A small sound classifier, trained from scratch.
Model: moe expert_choice, num experts 32, width 192.
Rows from block 4, named by matrix and row number. Rows with one number belong to one attention dimension. Each number is 500 + 40 x the weight over its row's rms, rounded and kept within 0 to 999. All counts start at 0. Numbers have three digits each. After the name is the row's rms in percent of the matrix's.
# v: attention query, key and value (stacked) (model.blocks.4.attn.qkv.weight, 576x192, the v third), inputs 144-191
# proj: attention output (model.blocks.4.attn.proj.weight, 192x192, transposed), outputs 144-191
v.24 109:450521478506524491496512502510514452461498477467574595547419497480482496507512529545512494497574479555492424455549515505502605565505450523499545
v.25 099:550528475497506453516554475485472580525478528498567472492511538483480552451525464460573467530430462486544542584577463471499578474523516522492512
v.26 098:517539470474471556599567502506552426439492525535551509481510467515551535492517465500433487498502548548537543544531452530510484484480457467492481
v.27 107:534521501579479562512570466546535522561492486451409512498462483518499475510540539473567597473460559483519521492510424562541547442488473531568475
v.28 095:474577464520437537444518474476497540509453517471558516449463467437514529474526512529442515461473536475527479544537461527479558478445472552450483
v.29 110:432516519527534517492567489470537514561589519478452572533441598536484388520493539582547501515515419504467468459557453488526505513471521489437499
v.30 101:479544500451484503479527501504463495463516517447462471524499463602509462448516526495452528466514550470485473525513460465484510494554491478473466
v.31 103:481528481478509476463470477507541539456542504517443499457467497505510454482506543528492468482561490560528528485474543477507561515535516602482508
v.32 105:531507486512528528483539560579482456494518497523513484444476401497565522547506459442501540461433505466467487519508508539550464521570463490573497
v.33 100:507566467476544509496461494472416492477520527480467516491532420489524499470516508544454468507470495486447548517537561466569418455483468508492456
v.34 097:522504532474477452479489468477478520435442557450505504480505530549448502535482494482532513420420563551473529485555466565531454504552460487506457
v.35 110:547464452525532512554494472558479479419500502555475530479508484466486487507534543499465470490449441456461565500428518431562494540479492452445491
v.36 099:525472500508493543445488491452539532522449529458570485456469520485490517461479555446512529448457448565583432562522468503491574486479537531457497
v.37 094:494446420443510483405487466581512474458479567523551495477461549496481485470520471497490552478549451501407508403514513485541511511391468481501510
v.38 101:502461453500480483459567522515475548478479498503463500442467528543452462475500505448409498494520588469502551467546438559520506584445518536503540
v.39 108:458519514579537539523453518494454504496417535473541546467524517537478426520527532459527482475434578454460492505475470564473534541499518506431455
v.40 112:476455502545533511457543509457516504517549515533513504523554528557577459515458551578518590461498481508521479570453485486510498461512482462516611
v.41 107:518485545576472536454511515550526509489538525460536519510452447494506470492453497535551532460478461440520453484512509554525465490540519492535459
v.42 106:464477455469504512483503482496459435464466510443551468536459464519467503471478558543422482472514478499491529484533424577549479502392506573428505
v.43 097:488468538467572479537473531491453441530574496508463448517478453571557492453485545505508499530415470542565517536488512502502459483483483573420467
v.44 096:518462445477434518526496567524495492546501485477469518470456505504480539529506445442427568421504544508474474507510454526585469518450490539521586
v.45 099:517477509504493477466468469532493475566577519467502455468587561553521466468475483452462460472527455484425501453506511548512532433560510467468504
v.46 104:558449465537455496518484448523449493551471521492494539436506458497556540515592503531505531497493514459511537554550497487486463526497581415454498
v.47 099:531511489470547507459480427504511526539558467495484523481522438550504484528451510517473541572474529530542512404566528490456457510543469461498488
v.48 102:492506502541494465398513492548537516425401417549511485502476475517500498518470492489520548496526513499457477536494466431492558543533506417462486
v.49 090:472516483514505486496523466562535456481520431533498429542526439453483484520457452525500462462511454493437441537554474513525504510431512544500486
v.50 097:525532558480510449491500495524558485456505568496552489486474507570484477519572509553440498495426510583443513449437531403557486629482538518541525
v.51 100:532515507451471490555529538408512445555490457486558544492491506456410530475475426472414471481525521423521515560508504561547478430544447467436476
v.52 094:514452468510495457472485502478455493488537453454486447471564497489557495448494456490564503538462441505471486504574544541439600477577476501517538
v.53 108:410576494484524471591395462494483583512545532505510526508586519493513515517461482546484369467488465496482461561500464509424498481451492473451574
v.54 100:445474403505560485547493538447524522490506454435453464512529521558486438499549423505451484560540494509505486513491573524500496480499530535508463
v.55 090:441521495564509504550523450516465513484562489494542492510503512498508503560489532560515531486516502466588480461520497469518460501511529528549531
v.56 102:518524482506427490543507542475495577453528507497444392550514505509438501494499466507506467501483543435399476461528525526494459542506517471491530
v.57 101:493541496473467493476476530504503485509514529356484561498527565509529487468518491528519474515589545512548521484512522491574525552490473541505593
v.58 102:470503490469526429518421488416558475494435448466491413481428489597535520471411493460512454473466587548506506505460521586592514498473522536445457
v.59 098:519481471536458510454506519566531474471501485486498515513491483490537430547516376527504532471468442483532488481489470453489527517565492560470482
v.60 110:389516514426534463495495457488484445502445437491438453506479484487509504501431461590453525527498470492503491538508475505482491491478536445429567
v.61 093:456508552510561538363512535460544524538491520478517493502547433559491525499488510564493566484544479448495528448502566523553495506509496521620443
v.62 094:459476476547448553499532492503435471497560502500459481542449530558531429500463420488498510504482483524444512461474596537522520503490499472496501
v.63 095:493459553470535471479472476473575501466539480513482537492521550605543551525480495545557463483477487563547471513516432466491513487568456573538492
v.64 104:466523600506537530459472548448502567480465482510475523487517478555497503550426438470459570498467510543467499430511505485519465524517571492601454
v.65 095:465445531506530530600531503520414463526555468486527432519541493381528523513422563563538568540536511429529484468474471556470475463543490407493458
v.66 097:548460547581554442492556556490587534507534483491516553474412532527505535523456509586427486516507435584462447556507520449501448519488509482462500
v.67 093:513490466541460476493455557527492467495523473414524486581484463476439530530536461535565524541528419500530555573459465505502536433516545411443503
v.68 105:543527499573496516530538555470485552483518516537480544482490534476456507462540494471432521515454559525439462500456492465524524538554491476493568
v.69 113:515497493486501531520449559475486464449581494497513518478524591495460536514574572457493445482471545527498469507507517559476513406435468501513481
v.70 106:552516459562514527557503493536462480532493463509577487540498518503478497543543495534439499484504524518494483490467486448579566506486570495526488
v.71 110:465504469527504479481510547417478504538528551546521487499480531452509457456474528535433477508493431550539480459580493517561496532557563533593516
v.72 099:544479503550508567530516528489510484496502452572500505425494513476524517515531424438439451475507555452565517500459481493592466406422475542557427
v.73 101:518556610560541509531481468487523533580515498514468513508546430517474411454483516502525539526546508520531621473482456521530478511527492498541434
v.74 104:472533534559550553523509532490580472435581456551487514488511472491535537498496479520548524540514449463476483532541482478459479511458466449472526
v.75 099:531532439431482500470494518540491520486498540505477490461478500494471467545471493539535504533469505458517504458488520559515465530483427417574484
v.76 097:516459479515540529461497511495473469487516524551479479456473494515484504555496507519479500558535528512535445507469565541527532413458487519555509
v.77 103:486444548478472490447511445464494478495537503448460484518524501553533544465444486478436488527504472459522504538456454585544527481490484550547533
v.78 099:518452467498566512519540488495538481480479478514490510445540493513466570598475492429533421503497476473533417475488476455517517544535494526505513
v.79 091:460474507523480463508426527492509435462493456497522552500451503462505545487546513499484507470558481480429519433509521491507540433523509510534469
v.80 094:470485463469537498503426484555468492543519568515518469467517537424447485523517513494502507529571460544475546489425443518538504493502515528569509
v.81 095:502461474548578583459520465479442448512563520494397527564473467522463477536502496496510483445531486493528527499477491460522615532496495469514486
v.82 094:504553576449482609592462466545461486493460472524555482399491490505445471442421527516509491486504487542455514475548531456472458456527525548427512
v.83 100:511444500524473462508506485586530487480500433407486451482467498474447530527533516504478566437556481441477487484514541624577493531533441514514522
v.84 100:440495499550527457525491527511516433603516510569586540516539491494500469555470423498482533492515444481528498551480542468466477532485457574513521
v.85 097:551453471492473489530487486472496493538514507470554455437471511498461501502488478447457544537540484515538537528486497478431473540580430547442528
v.86 094:488493458460477503521539591456487481526515537498456455489516503475486539522530473533474553495511553477453457496480513461527551506550543506488467
v.87 098:498449467512588468482488507485454458544523459492442510549566523496574494502513439546523480525570546521535471459537502513580461525508416509510484
v.88 105:501542499537503433450501435562456536536506478468486486530522521426568517463488452461529538445511466511531449517452516487560574489538551503543565
v.89 093:497552586425543507451474442458497568454544433503421437531478533519495577514501552480517467517420481534506563431496523514496520510571493490411511
v.90 090:552497512448544565450504463514516470538516584465479576504465523551515523576487515461482491564448477526488471459514569508485502539515446468494530
v.91 102:442481518508525514416476488483534463451550491484511612539529533552542437541525484508526503524500491435411515520562474436473403563534496429505481
v.92 107:446487460479445464531524558529492500468454499474518503538473440462500523536462504485506472533562488429473434528546535549473542505510534494481515
v.93 102:488411451554557506469448420547500508443536475478456528509522554423509440470476510554487475513479546458492577509554468459448505511462483503548513
v.94 101:557448525481497521549514440506506487518484511493531503531508527441488429449606544536486467521580530547419578425524588425552460474497512563493487
v.95 101:474456518514463509569422512536495492442516529463472506469492411502470522494519551449504457535505548599521526457540518472495561493503451509516425
v.96 094:529409486532450432476490456484463523509506520489436532406501474527485497457551516488539458511552570505513529522456484489472468580494541615490606
v.97 096:462496454543518441481478518451531515420494479523534471464539453504491480477472473535501545504551523515497465439464495436525536504441509472434468
v.98 101:510573442486580456522515565490469516416464547456566453438510474464493520504399500470514471465439471477503444520500555453498484506482444485504482
v.99 095:474475569433552507614487532515453536446524537502514478491478496501488485460490534437468456491536532509517471524462554500461548541537413523480553
v.100 099:455465500520494501482488523495522519464507529490560483558444431515539548544396479560475460483486479510543408548487536456537485487519447551516505
v.101 107:522515530533518493512469538493447465460441525555446472448534495486501474472478488477405501484491492496487483524527557544500451417476451452444525
v.102 096:551536558590476497529485465577472433536512490425491553508491537546501545470571533420506464490493498503510515566460520509492459528525531475486522
v.103 099:562459442555503470530491577498491492530499499465565471512489565457535491540421463460494498522522518508500540492582465524525515557495554492476430
v.104 094:484519498507534557495546498530493435599500479555567441539467503500442491528496520469589465524474508528519469512436462523512561481468477508531501
v.105 095:539561502428475444549511455516496517500490409517504566514508559459495486507577462453500463408500484490534436553528554522563460533560528555497471
v.106 103:525536426476462512477527460506486492467500499484512493460454477485554504475482523497506644542460507535546518465510475471467548500516499471415509
v.107 103:475510517462505476477518512534495458475448555456590529465481536462469550497488474477534537494492500513559450585517486505522504479468519495442560
v.108 102:514528476496502543543471517536475455457521457532468445490560518410493457534489496501477493547574480508574438473399405480458476523470549462475495
v.109 097:467494533514491517504531525490508396471485566511518559512544402571484558454486517513561478513493460538543498434495507444541491435571527533487521
v.110 098:508533463504515467454476358491537532476484582534534512480526411486499532490470506510478486462489519560401533548505478456431473515451561494506490
v.111 107:507490527500473496548462542524518439550512541425546466454495596425481590485470503457511496503508471462501527535469551444540481535509441497518500
v.112 105:480503533510504570590468525507484454477480555423584440561522559512545528545517535479526505514495450465552498532485566443594464446572506477465463
v.113 093:422519517500471533581413592517563516480538560461558527498504486537485487461584569436499453459462457501445437450427544526571419492517522559543522
v.114 102:508505469500518444545498510518481508403517502502493528471491490436476557434523441514541560502484507548567446541495504544533497493564542452480457
v.115 103:494480508500561553522473481468573470447518507513555513599466454515484548561402525454497460505450496519531440477512465486511514577493549467499512
v.116 098:450592501458517483506537481489541436491466457506531501559461551554471538507509519431454547451547497479539489440478465508481522483469474485456416
v.117 088:514553466466451463493492461458532520524403504470452526493523550441564460471447428459511519551493492474545488432563458502499518537556551548455494
v.118 102:530565509489475540500529536523496485440548543476529572467510454500456497532553524534491501596495541576492435525530458419489531514561533442496519
v.119 100:450519435461490488510446529511572526540546526527438507485553468412533483484524524450511562453508498583512532519422500529474390547522542477505520
v.120 106:475462480482522489487496561532605527560520476585486498472461511508469435502492519468465491491446519450476453521496557530559476427503475553480483
v.121 099:476422581511554519558556469583533534475496448463523449442523389563467461456509520510487561464513589529580507548567500499463534412469462597462478
v.122 099:627520525516464563499499457538593501463490524501508491581543532503521498482525535460524517528520456498477531498466510459476486569552433503529609
v.123 095:450520518468514513462484453483416627471448454503445530520436463565563453502523471565520549446447531512558591532554454549553451493493523480535499
v.124 098:473555478424443550488390515545471533513496447473556533485518492489504522444460552492517457410492561424543522600533540538514512513571506557526549
v.125 100:500565452482450497504506581490478497475517472528435495502559524508531570455532479518518416560500475506451553458539503511514467591567464558519515
v.126 103:498551518452468521531495533483514550451513454445513527533428516471459531494560500516506477529507491486499524508464535476447526496541470486437554
v.127 096:463511483477485500516520459461430483469554508538535494485450490603499513473465548466432475482533490547449516464523470525486592502539487402535513
v.128 096:470456446538490486546569539514562509514426460507527494476535539555510466552454478522455429419500525576536509467440473469550507510464535516496457
v.129 093:502478500503481450457452498514424539529477493486518557502432469502477506471484466507423458577475466519497448486457508544500537489648432431481535
v.130 100:492530501527428469532500497537507524519454480529505477509483521473457444491537556490526531482510554509474471507497486520527577571566510557478497
v.131 102:459501496528603514515488484457432626437483465578489459511491510557529551504486482469478445506547479513431541393498450522445518452455518533515524
v.132 107:512462432528490475476497559483536491546474542519500499496482418535494450521545473500529477501487465585482492553446432488492521512536553553511396
v.133 096:460489503489529515479463582434424538489564508487491522524528414513494474547514479537557593529455400526490501445441528476579572451482477484499497
v.134 093:490501484463509503587571438547523524486545541505418439496534492498529513552552544504495534531430479438537573555515485546526540427528488522517508
v.135 105:519530454491470489489472500467497544544521522494576430560545486535558533480499539448443508493570519445581513533477508442452534541533504540571525
v.136 094:506519520525544435495479525447491504437499447443463554578491472427513583521498496481534513572505540538489512481480545506526434542439506482444619
v.137 103:458515494564528582580471465553469537474519559468505465470487570600472505579510536555503558468525563489497489466509546501477529490554420471557507
v.138 102:487481513520448502512508477526506496438401484482526447561512553447480493430498561504514474493482475487536513519434521532564526533468508536501524
v.139 105:488493559499520546514497526524492560517480511542517502492533503487575484439486563540455586526582530489461425512527526562569525485521453510513497
v.140 098:469504471435477496431491483460566437503476483497543523513516419455535475476504501514602515570443463490439519460476459522508499514496460496545485
v.141 099:509512498511479497501479522502471444504473533606494492495464473578475435561492510485510528455465559488526523485526505409408561532521515396475535
v.142 105:459503521421529536546468480529532465537508495476439528507514481541442488534470483466545604495502471506467508488497484478506517512496452563429538
v.143 104:512495532504507447460528504515550524452427407509478494619432458563482493511463444517448420446487518524505470569507426590428539481549515511540508
v.144 097:502512460500568515508451505538513530502474508464485463479527540501468448479427470438481540401462420432477513505506493516504448526496526503474466
v.145 101:517452432541474539531464513436484512508475603441492444478460492567466462497509513504522513525531533564486536513453563528528453499556552515529482
v.146 098:452508534520508543463478484489449507508399500438487436490503483503532484477569561543422486497413518477507566419445461530507530501447457519495586
v.147 107:550503516564505482554477536473553583529563518597537430481594543458538480527490533504518462468456492511526493497450473447518433496501484446495494
proj.24 095:487507502527503515554405472465527488452510490482530392509453489452473469531516482437500514453506583484467426529526494486479550513508518488493487
proj.25 107:542475500490501460539543495474508474560488478463411514526471497490611524492515558482482502472551506497495519476476549476542519506563494525582554
proj.26 098:487517525525469436472561483549498563479513489501452526437528461510524461489517487436465543520459521470519449499485452508499503461508383509482420
proj.27 097:485521554453498412452504484515504468508491581510513487443442542476495510595503510573509500435530517444511456439460429532503487427508541540529495
proj.28 106:551490498511503445495537513534455470563537520432451438473433530487572524413506490520442468483537470545419516458543476542503582488475512464467467
proj.29 099:470547549571496501455439495461478519492483488556475427467402554487535531439453553461512482462550551472536440528482560603387483466451536493499468
proj.30 094:459508516458513543520557547515607487520471469572476484497530490481542483528493581527473538511493544477537469487537479544490462507462469601510486
proj.31 100:451492509525579575474504452490494486472475543481525542510495495474484522458507521528506523494481484541544505412542562449559460515450453473558460
proj.32 097:550520464504550478413486549499521497455480500461546531532558589477430515441544512553547472479490521577502445496565497521442482532431557546438452
proj.33 101:489466562477582546547500455422537515482514479504483531457535551501406477482498453524515507469509493486517502513522482563440436455500399511493451
proj.34 106:523531499523476416515487539472530556567557537547525498552535519560483484501524504517525532476452545518503505476523578503482548583472525435508497
proj.35 104:478507511527431556475536498530477499531507464463538540503550539377458469507410518447481431442502524494482502484479491485540515479514493465530508
proj.36 099:544459490433506530489536506514492412500527448473547518452590489504433503519556570550493465545443484533536477582498524464427388539479453488433431
proj.37 103:486429610560453481543480544499494517511495492389527520481565472455544451509552480523437476445469526536507557523519500486594475500478495515566492
proj.38 106:487558507617537485520478440551500542524485512477507538479549531542530540490510561443524540388528504509528480525415522523507486459489483586544514
proj.39 084:538453501566436501511503453491424538555484533469496528511518492512549469464545485536486509500495477463445477473517511482433494529416594603520489
proj.40 095:527534549495523460491486488525539469525513538477560485502488467526499425456544486487478423541510474475447558470565466518473557582482506443432533
proj.41 102:565538473485474548518505496390474488477520469548523508538565557537535482463525560478507537539479542451586562520427510514489537492572480511463497
proj.42 100:490443436495572516514494577483473449451505529520545481514523430521593478521480539457533537527518500562443490554434560549549480487462498478472511
proj.43 103:523453446478478506489478504602490526507532501522401518511483458480462494493444443469514512464519462584553572545524582518556539536470544539528456
proj.44 097:512487405534472424438482447472496471575546524491523464486492513433505483495494531468505496482524454456400520597462507555512470507504457485516456
proj.45 096:483507481420429516504445519495420499434519514429470502453523469550609497537479496478503456516511511535423461535530423506536514481527535512528465
proj.46 097:524528531512438548520489500480492493543488474539506506428462506511539522470567493456484532537449548531508455500407445526522461555554464443474458
proj.47 097:517501483443534518500452491560472492510450516509498520416528499534466533507494462473501524508531507442512395492379485605524498585518494498481486
proj.48 107:558536466493497534479444552509490549482574553587501494534514462497460500543483439522480459500497479513535544455481499464495472532448469457528477
proj.49 100:461528469524409499514459455524525497494513439546464439542532519479563505560528543489470470509527507529554430545393553550461486431536519397483470
proj.50 107:471511479469512527502499552516507531511499460542466473539531512526511481495600557522481498497568494476554456514482451512479457513551464510525543
proj.51 103:509494480539531510577563456466439398462482538576493476500534481523491545527474461510484498461438475446504467472522591452485448520552546523563545
proj.52 104:480495468515499536522540432424534482425444526501497491405465529541481568474510453532498539493516600385487549520478520492481493503512496561538542
proj.53 096:465433508484512524444512507460490581484519551508473469388530535544450472572528550513565496497496536441537506535480423495514495488518512446498479
proj.54 097:437549443479495472483549512577525513475554470470434496474522481520568525525539485553572506548395492475487550495497543398498490502536602486452421
proj.55 097:584486531398504455537422506508470480464531484417546530474592504503426518482501515462483538495495463442471430544539541503562483486565495572579456
proj.56 102:484416473548435517445471490483482457549448479564423518434507571492449456511528446466551527570458439533425529442530525477481549533475460518434551
proj.57 105:481482450494457439581500529497497470545482463477500509469476442528511467503545506556478436473518555486499510504444493413531526530494510505479508
proj.58 102:523440516577471437432478510468578441502507458514481512505526550468533525439543518450516505461472477526537472583477582444490462483521530487499488
proj.59 103:425529508534508482472551544508496491496513486468520536470488429440527440493516518530467467495544484508485490451506465506451437524517439442512446
proj.60 106:494470542560583524483543446476491460517541578505488559539459504500565546465535498532534551563514531513560509521485509485420517484504489505570502
proj.61 096:414444452528481523540454537505498511484445439528477481544544486569489529504434502560520570518492489506470484461519470557502413543512498512516473
proj.62 104:440492551495500433524530541518520559498401446436577425488499476497483432475515467490474494440527485497482420473525485590563515512420475524506509
proj.63 103:464486482588383516425497476502520567498513452496495463509542542510533572462504527486518493486504520476510520381485440521494495545461506584478526
proj.64 097:496513464573483487531512534497552508546522545521436490522503464532454536448519468538487548527547488501474435456510551551459562451529513459555515
proj.65 096:508488486486544449464498470540491500507445511501428524510418493421496513514505479542507489500464535504546540478458397505553503515540534496455518
proj.66 097:467477533473538444502535470525534478525430479577506496547496576516506582440441519579483487557516438507495495478491392580532569544505502493526543
proj.67 100:435506469421488458541472499484550538513506433469516600497482465507488477409556459478529483563510494505453516467505534546462509516499466457462517
proj.68 100:489482539499501529567482515492536517499516488430504519584515532486455520570551512499509487452561527509526511496503478440525473571423527476524523
proj.69 109:522500512522437543494536547448460487441481506488463538599502471485461514476570485597496520507447522502504499506546462512557516479489490487545516
proj.70 091:462485525581537460481514463501448526505529487490465545478526590513507456546495520485517500490518423531554557468467537453501495464481520489533473
proj.71 103:492483483468576510484515516454510509518566507493482457490444457514506467522568450514478539429472522568493453480480450509541528475499519481532476
proj.72 099:449481532519496533494509454481461488464514410540434448446581485505532535561444490484490489471529498481585519595470449500519414518533515511500459
proj.73 104:522515514452470513512505537560507477524524515479490462459571468466491486548572472492554595532486514526532480461477510477525473544508541522509446
proj.74 097:408485470483450539488498509489548478464458489593587426501472443514492499497547532524475494439541459543533550465449468479500520426417545531523496
proj.75 107:569579481477435501535559618485499526488526477511478522479426561515535540514479495481484510520484488493457483453500522434529428470467465487535408
proj.76 104:487501491461502443557442466483445490504517445451579471529495458486595494501518529582488498469498509435460605519539520514526448490531505502500494
proj.77 105:539540554488492533502559488475506553501508499524485475497452531476484512511539542566513512532443478487499480500536417497530536492456433508469492
proj.78 091:529499472472474561552485522423451500496515517514586532542492445496503503492540498520492427385505488500497504496478596551445493411490429453476547
proj.79 094:478502555484433570617596457530514505517530432471463511502550543497516493547474469483466459502572471506490487498500513451525504474543503568428545
proj.80 104:532483494526537478540492549430477483476509539462506466466489514531557533477608500484470540517485474494512494539421504456432446575522582566532476
proj.81 093:502530507567467386526519510490565582461528468490514477528532439485496477462498513461568478412441475414508495430555541560525425559474520508506532
proj.82 099:589524471500529436520535471512556502570476474477459484561494617508528473489516492505414532561499520504503470500477475448533534581521517519510471
proj.83 103:531514514499491549509488459530607493497477494510527516515521456454506591429461433578567517530456516433480501444543501415545449451536607542529498
proj.84 091:511516518589455600520523594541465495501464477474481525557505521521430519498472502425515576504546528602418464466531524492542558488417484491519452
proj.85 094:567477516444498478480480480530519558462574467488513502474576518468550443458508515498533442485487498444536474464502429446428571569488445569533588
proj.86 102:467504531526614473455475511524561476560500485408512479543503450573587503527496512477502512566480563531529503487470558475521485441515516472555544
proj.87 099:521504434483465528488449480476486537547466517563580482496615517494498467545430494574532542496508506515523515476505502457430483509463477498519494
proj.88 109:502578508504531484517577443448522502463475474469518492452536503524536532493572470520544495465521480518463484529477487512510536525521489523437550
proj.89 105:454498483614522522567443401603492494588550525481517482563516473495420533560415493547487545542489503503456581496534473515463508550537431516547445
proj.90 096:470479485514520544498557480531541465496505511435535483532540466536546523470491528525459485475513499529527511523445513525466483556551537535526454
proj.91 105:495509574510548497403458491472498519577510500556524425483562402464495452561486518509535506508483469544525491425462464472560556484537565543481548
proj.92 102:541532493497539511487432529555563505499487509479519547454529472494485463449530469505541468508454492524543510498581544466493518543525517540538507
proj.93 091:457505548506524504468530543475485539484528523457418430535452534530543569544563494531506466534495455512578535535516483495469506442509558511505499
proj.94 103:525507441534561434497501467457440481453491453486522563498470513518512507415466467449504546508625524445530576509427558415479546522493508453495512
proj.95 103:494559522474473515511478475541494501430549433480539489556515507475609470510512518591515505594412453530547533548514468490531456475510436504555535
proj.96 107:503490428464507484520513489445584492489534522499470514509542479532482444458562467490496502525438448502532453513462484585484569552504487439504442
proj.97 103:527545489541459485467509402510478486549517449563536524549431482530505501506466463454545508430492491455492548546557498503491553468457511453486475
proj.98 096:456451476471526562535487485465532446530528533506482497480498492460516502501436549530477454476500456538482455523512473509458545523445529479532480
proj.99 098:442584497507448412492517515538527513489456500441533575525507494478471489538534509551504538495512509437520465534467524461473509460542519455445523
proj.100 100:544464475494504460454498479443542497475467458463494502447487431529510435490484523511506421464500481482499513503540501515540551447584528457489594
proj.101 101:436504455482501411514471511532503517509487467453455592429509450494566456480463433472409508482465495487449560500525514510552551513466478503502538
proj.102 097:524532496511461507494466555493498553529524525517461458427487533529558502494490415434449551509519569404501464502520459443529543514604577521476437
proj.103 089:443537461483485511424528462505528439547508472576530554502480481503436442525495472506532446474486433529479560496494506516479531459462495426532495
proj.104 098:515603505559479499478525598536435541531499521539450470408514469481470460543453546546567507550536413523500509500487503553512534470472454503536507
proj.105 109:451478432465481494434518515510556495526472477418501483478515522510534467500436522559449506558428392500510509530455507484504456445507520562542487
proj.106 098:501583461515471473496536572477429498512496480517440463421457481510451557439500453515517547550466543379492525483580467481551533541447526453493558
proj.107 092:486533427515525491438479441525513481544516434455438533580466535426475467535499511558466484543456489521520535528537512507483535555460473523513475
proj.108 100:485482510514447543480524486456478538515489479423574458480557514507518464559504457464479471452491550528481426452467510503403504497498561526432523
proj.109 108:433475512467480563484437484472544524465486505562487484500470483445472539533579509464589522452449560537448460452510523517472559577486510466476542
proj.110 096:490500546604525510457521507437540508537491505542469564407455413493532489485510488440463445519487484492503485512510451440464497536441555491457544
proj.111 102:490538531508532443550465514481437583445524452417478519467492551533465515428467495560544505602533526543578478582525403481522551494548454506479440
proj.112 094:528514417562478520505546502417529451514502439493513512449495527475441427506519500487482408576524537478501495535500495434470566471431464511527470
proj.113 098:513527488500441482520524476542516498502588449570534494524486454485508468502564474499497531511513417533511478585600538488601440489566499481455470
proj.114 104:531509517534543457492492550551543553509482527537430566532460421492458528481520508487521434512539568514452514493459542566518470515477487475503445
proj.115 101:417466493486486477515521519480543438540441538459551514496439501426402529517442515502459494441479524575456499575544463552537450475557511442542454
proj.116 099:412454404503454555519451435484491497489446496495545486472536517482595431493486474425496481481513514491458505443460502468504567504514498533474397
proj.117 098:490469484490521468519498489533541543470491540522539531510525511518491528618430526556513480487557540540486524517481498520516522496577473504502488
proj.118 096:442539462416503473510523478524470520540557491462466456518530482482573547486499518495501499568529539406535505525467465501514425458499508418518453
proj.119 100:496535477450495487510537517417485447452463545471514465536495477531493550496454472451503460429524485602478513500499488468544521504464547459454504
proj.120 100:509471470572556568523504494514467476496515547518503563474462478502528534457476426507519490502550550515476504494495506522455503529500539568475373
proj.121 106:522475458523474542433467441502451535434500486454497547469494513534512461546544478533518493517483543479476511484543545500490431514506485478562501
proj.122 103:504546540509588464419462525467506439518490543472534556496563523485495538498520500491502488543475523495480469481461399507470553481555543438528519
proj.123 107:515516508471550487557514543505535487575589489487532445474522534596491487583531496505501519520491563470539459477480447511580441445543566469556485
proj.124 093:560516478468523541429491560512592415471470502462546457515489505447513508583413512525428567524485503429459504510518556502534480553503401442569456
proj.125 097:491483493486490495464521572527511509434558596514501521588513546470420536399513449482478504523477561497488525493462533525494418462496425514449466
proj.126 100:506488502480491512547472547485523508479480492532437534519554488426504470501476490490497460510486467538466539546491452485461446463492432515483495
proj.127 103:463420499511459473438498521518558465545511463484451512480450512499495482514482399544456491450547464473544452489468519508490475471475419429489433
proj.128 101:506475526504438487533517485497468483498471498487483516497486532458450517532541542522515480503452485491474571489474501500403613466450499440487518
proj.129 100:504525521540450472476492418549501529544516520506531540557518517494481525548474535544565488549442569531549438473468521490538413472442482516382489
proj.130 100:476501533436495551562450525492533529543532566496561518452516437466587448527504473544493503443571470458556497533514474518551514512472469474501548
proj.131 097:456458462456560501493502516479516499470560477512484449492512533586475579451571458514521599486493445570489549558539540456583492527391498528531455
proj.132 095:440423517575534552453583461549538462479537489560546477425535501478575513481534533511507578521540491516432548485577541567486544520494488494473492
proj.133 099:463482430559450519477498546547514488498480540561517570535526497501573496533519549502569519499433444519511614534424487523527464462508507444497552
proj.134 102:478551451574466525430504503423520486520539513469509493558481497491453555466463571456421537470472544492546457434521497440502510541544460526496543
proj.135 099:514520461432517538499541461434539550541530514567494498510483479527510483523497598572493515504492538527434530469438528463493488488462453486442463
proj.136 097:428456435537489526482476460463507523529425532491527519480552502441476466516464451539517555482530478564513469497582444490471541531503574468459475
proj.137 101:515446513406444522516520562553493543456453465489595444497545473489487485527445530484486489490519541481512462464478513476449505558541574536495378
proj.138 096:496523475494522476488518539411487471474500539476455519581523493522463456478553609495512479535476521516507515513523479447488565490539505469500494
proj.139 103:475495542448533518516543506470551464541500467489529507528570465522575433477434421471542543461478576505499521444444472471526557498528428572530489
proj.140 103:415513499508450519467509490508489463522529499470560507446496444490450506570542547555527471426498525431507519437476548501492446468499519481477495
proj.141 102:482575425484572491497473484496516483458504573494483524477473539494530542508457492578490482513491447522544553498509447492521465573492535472468485
proj.142 103:526490460471553606489487404488534422579551457461542525515545570504495519503551446440464489497533553475500507531454535483470489479499490484504508
proj.143 095:477561522431537490556472552541483574449538554470482559471477468471600528440525561482487538463430498464469487581428554590477566461537497527460516
proj.144 106:485564442538464521570510493439559492545472486509420472499487519520489482513549412524488496545452409487489524563494564530469518461506496594457489
proj.145 092:507537404523539463466506508536499511495477453539452465475531500495498518466552526468523546590566429587468473430472427496587550491520484490521540
proj.146 098:508492520484524469528494544451504458544498483577632492481529516504401527596426435506493547525475516450522545513562515496460441452491512482572442
proj.147 100:499502500471580540516573487506557503549499496565504492462572488518416571474472499469456573531555466509510479502455449444456545522560454475457553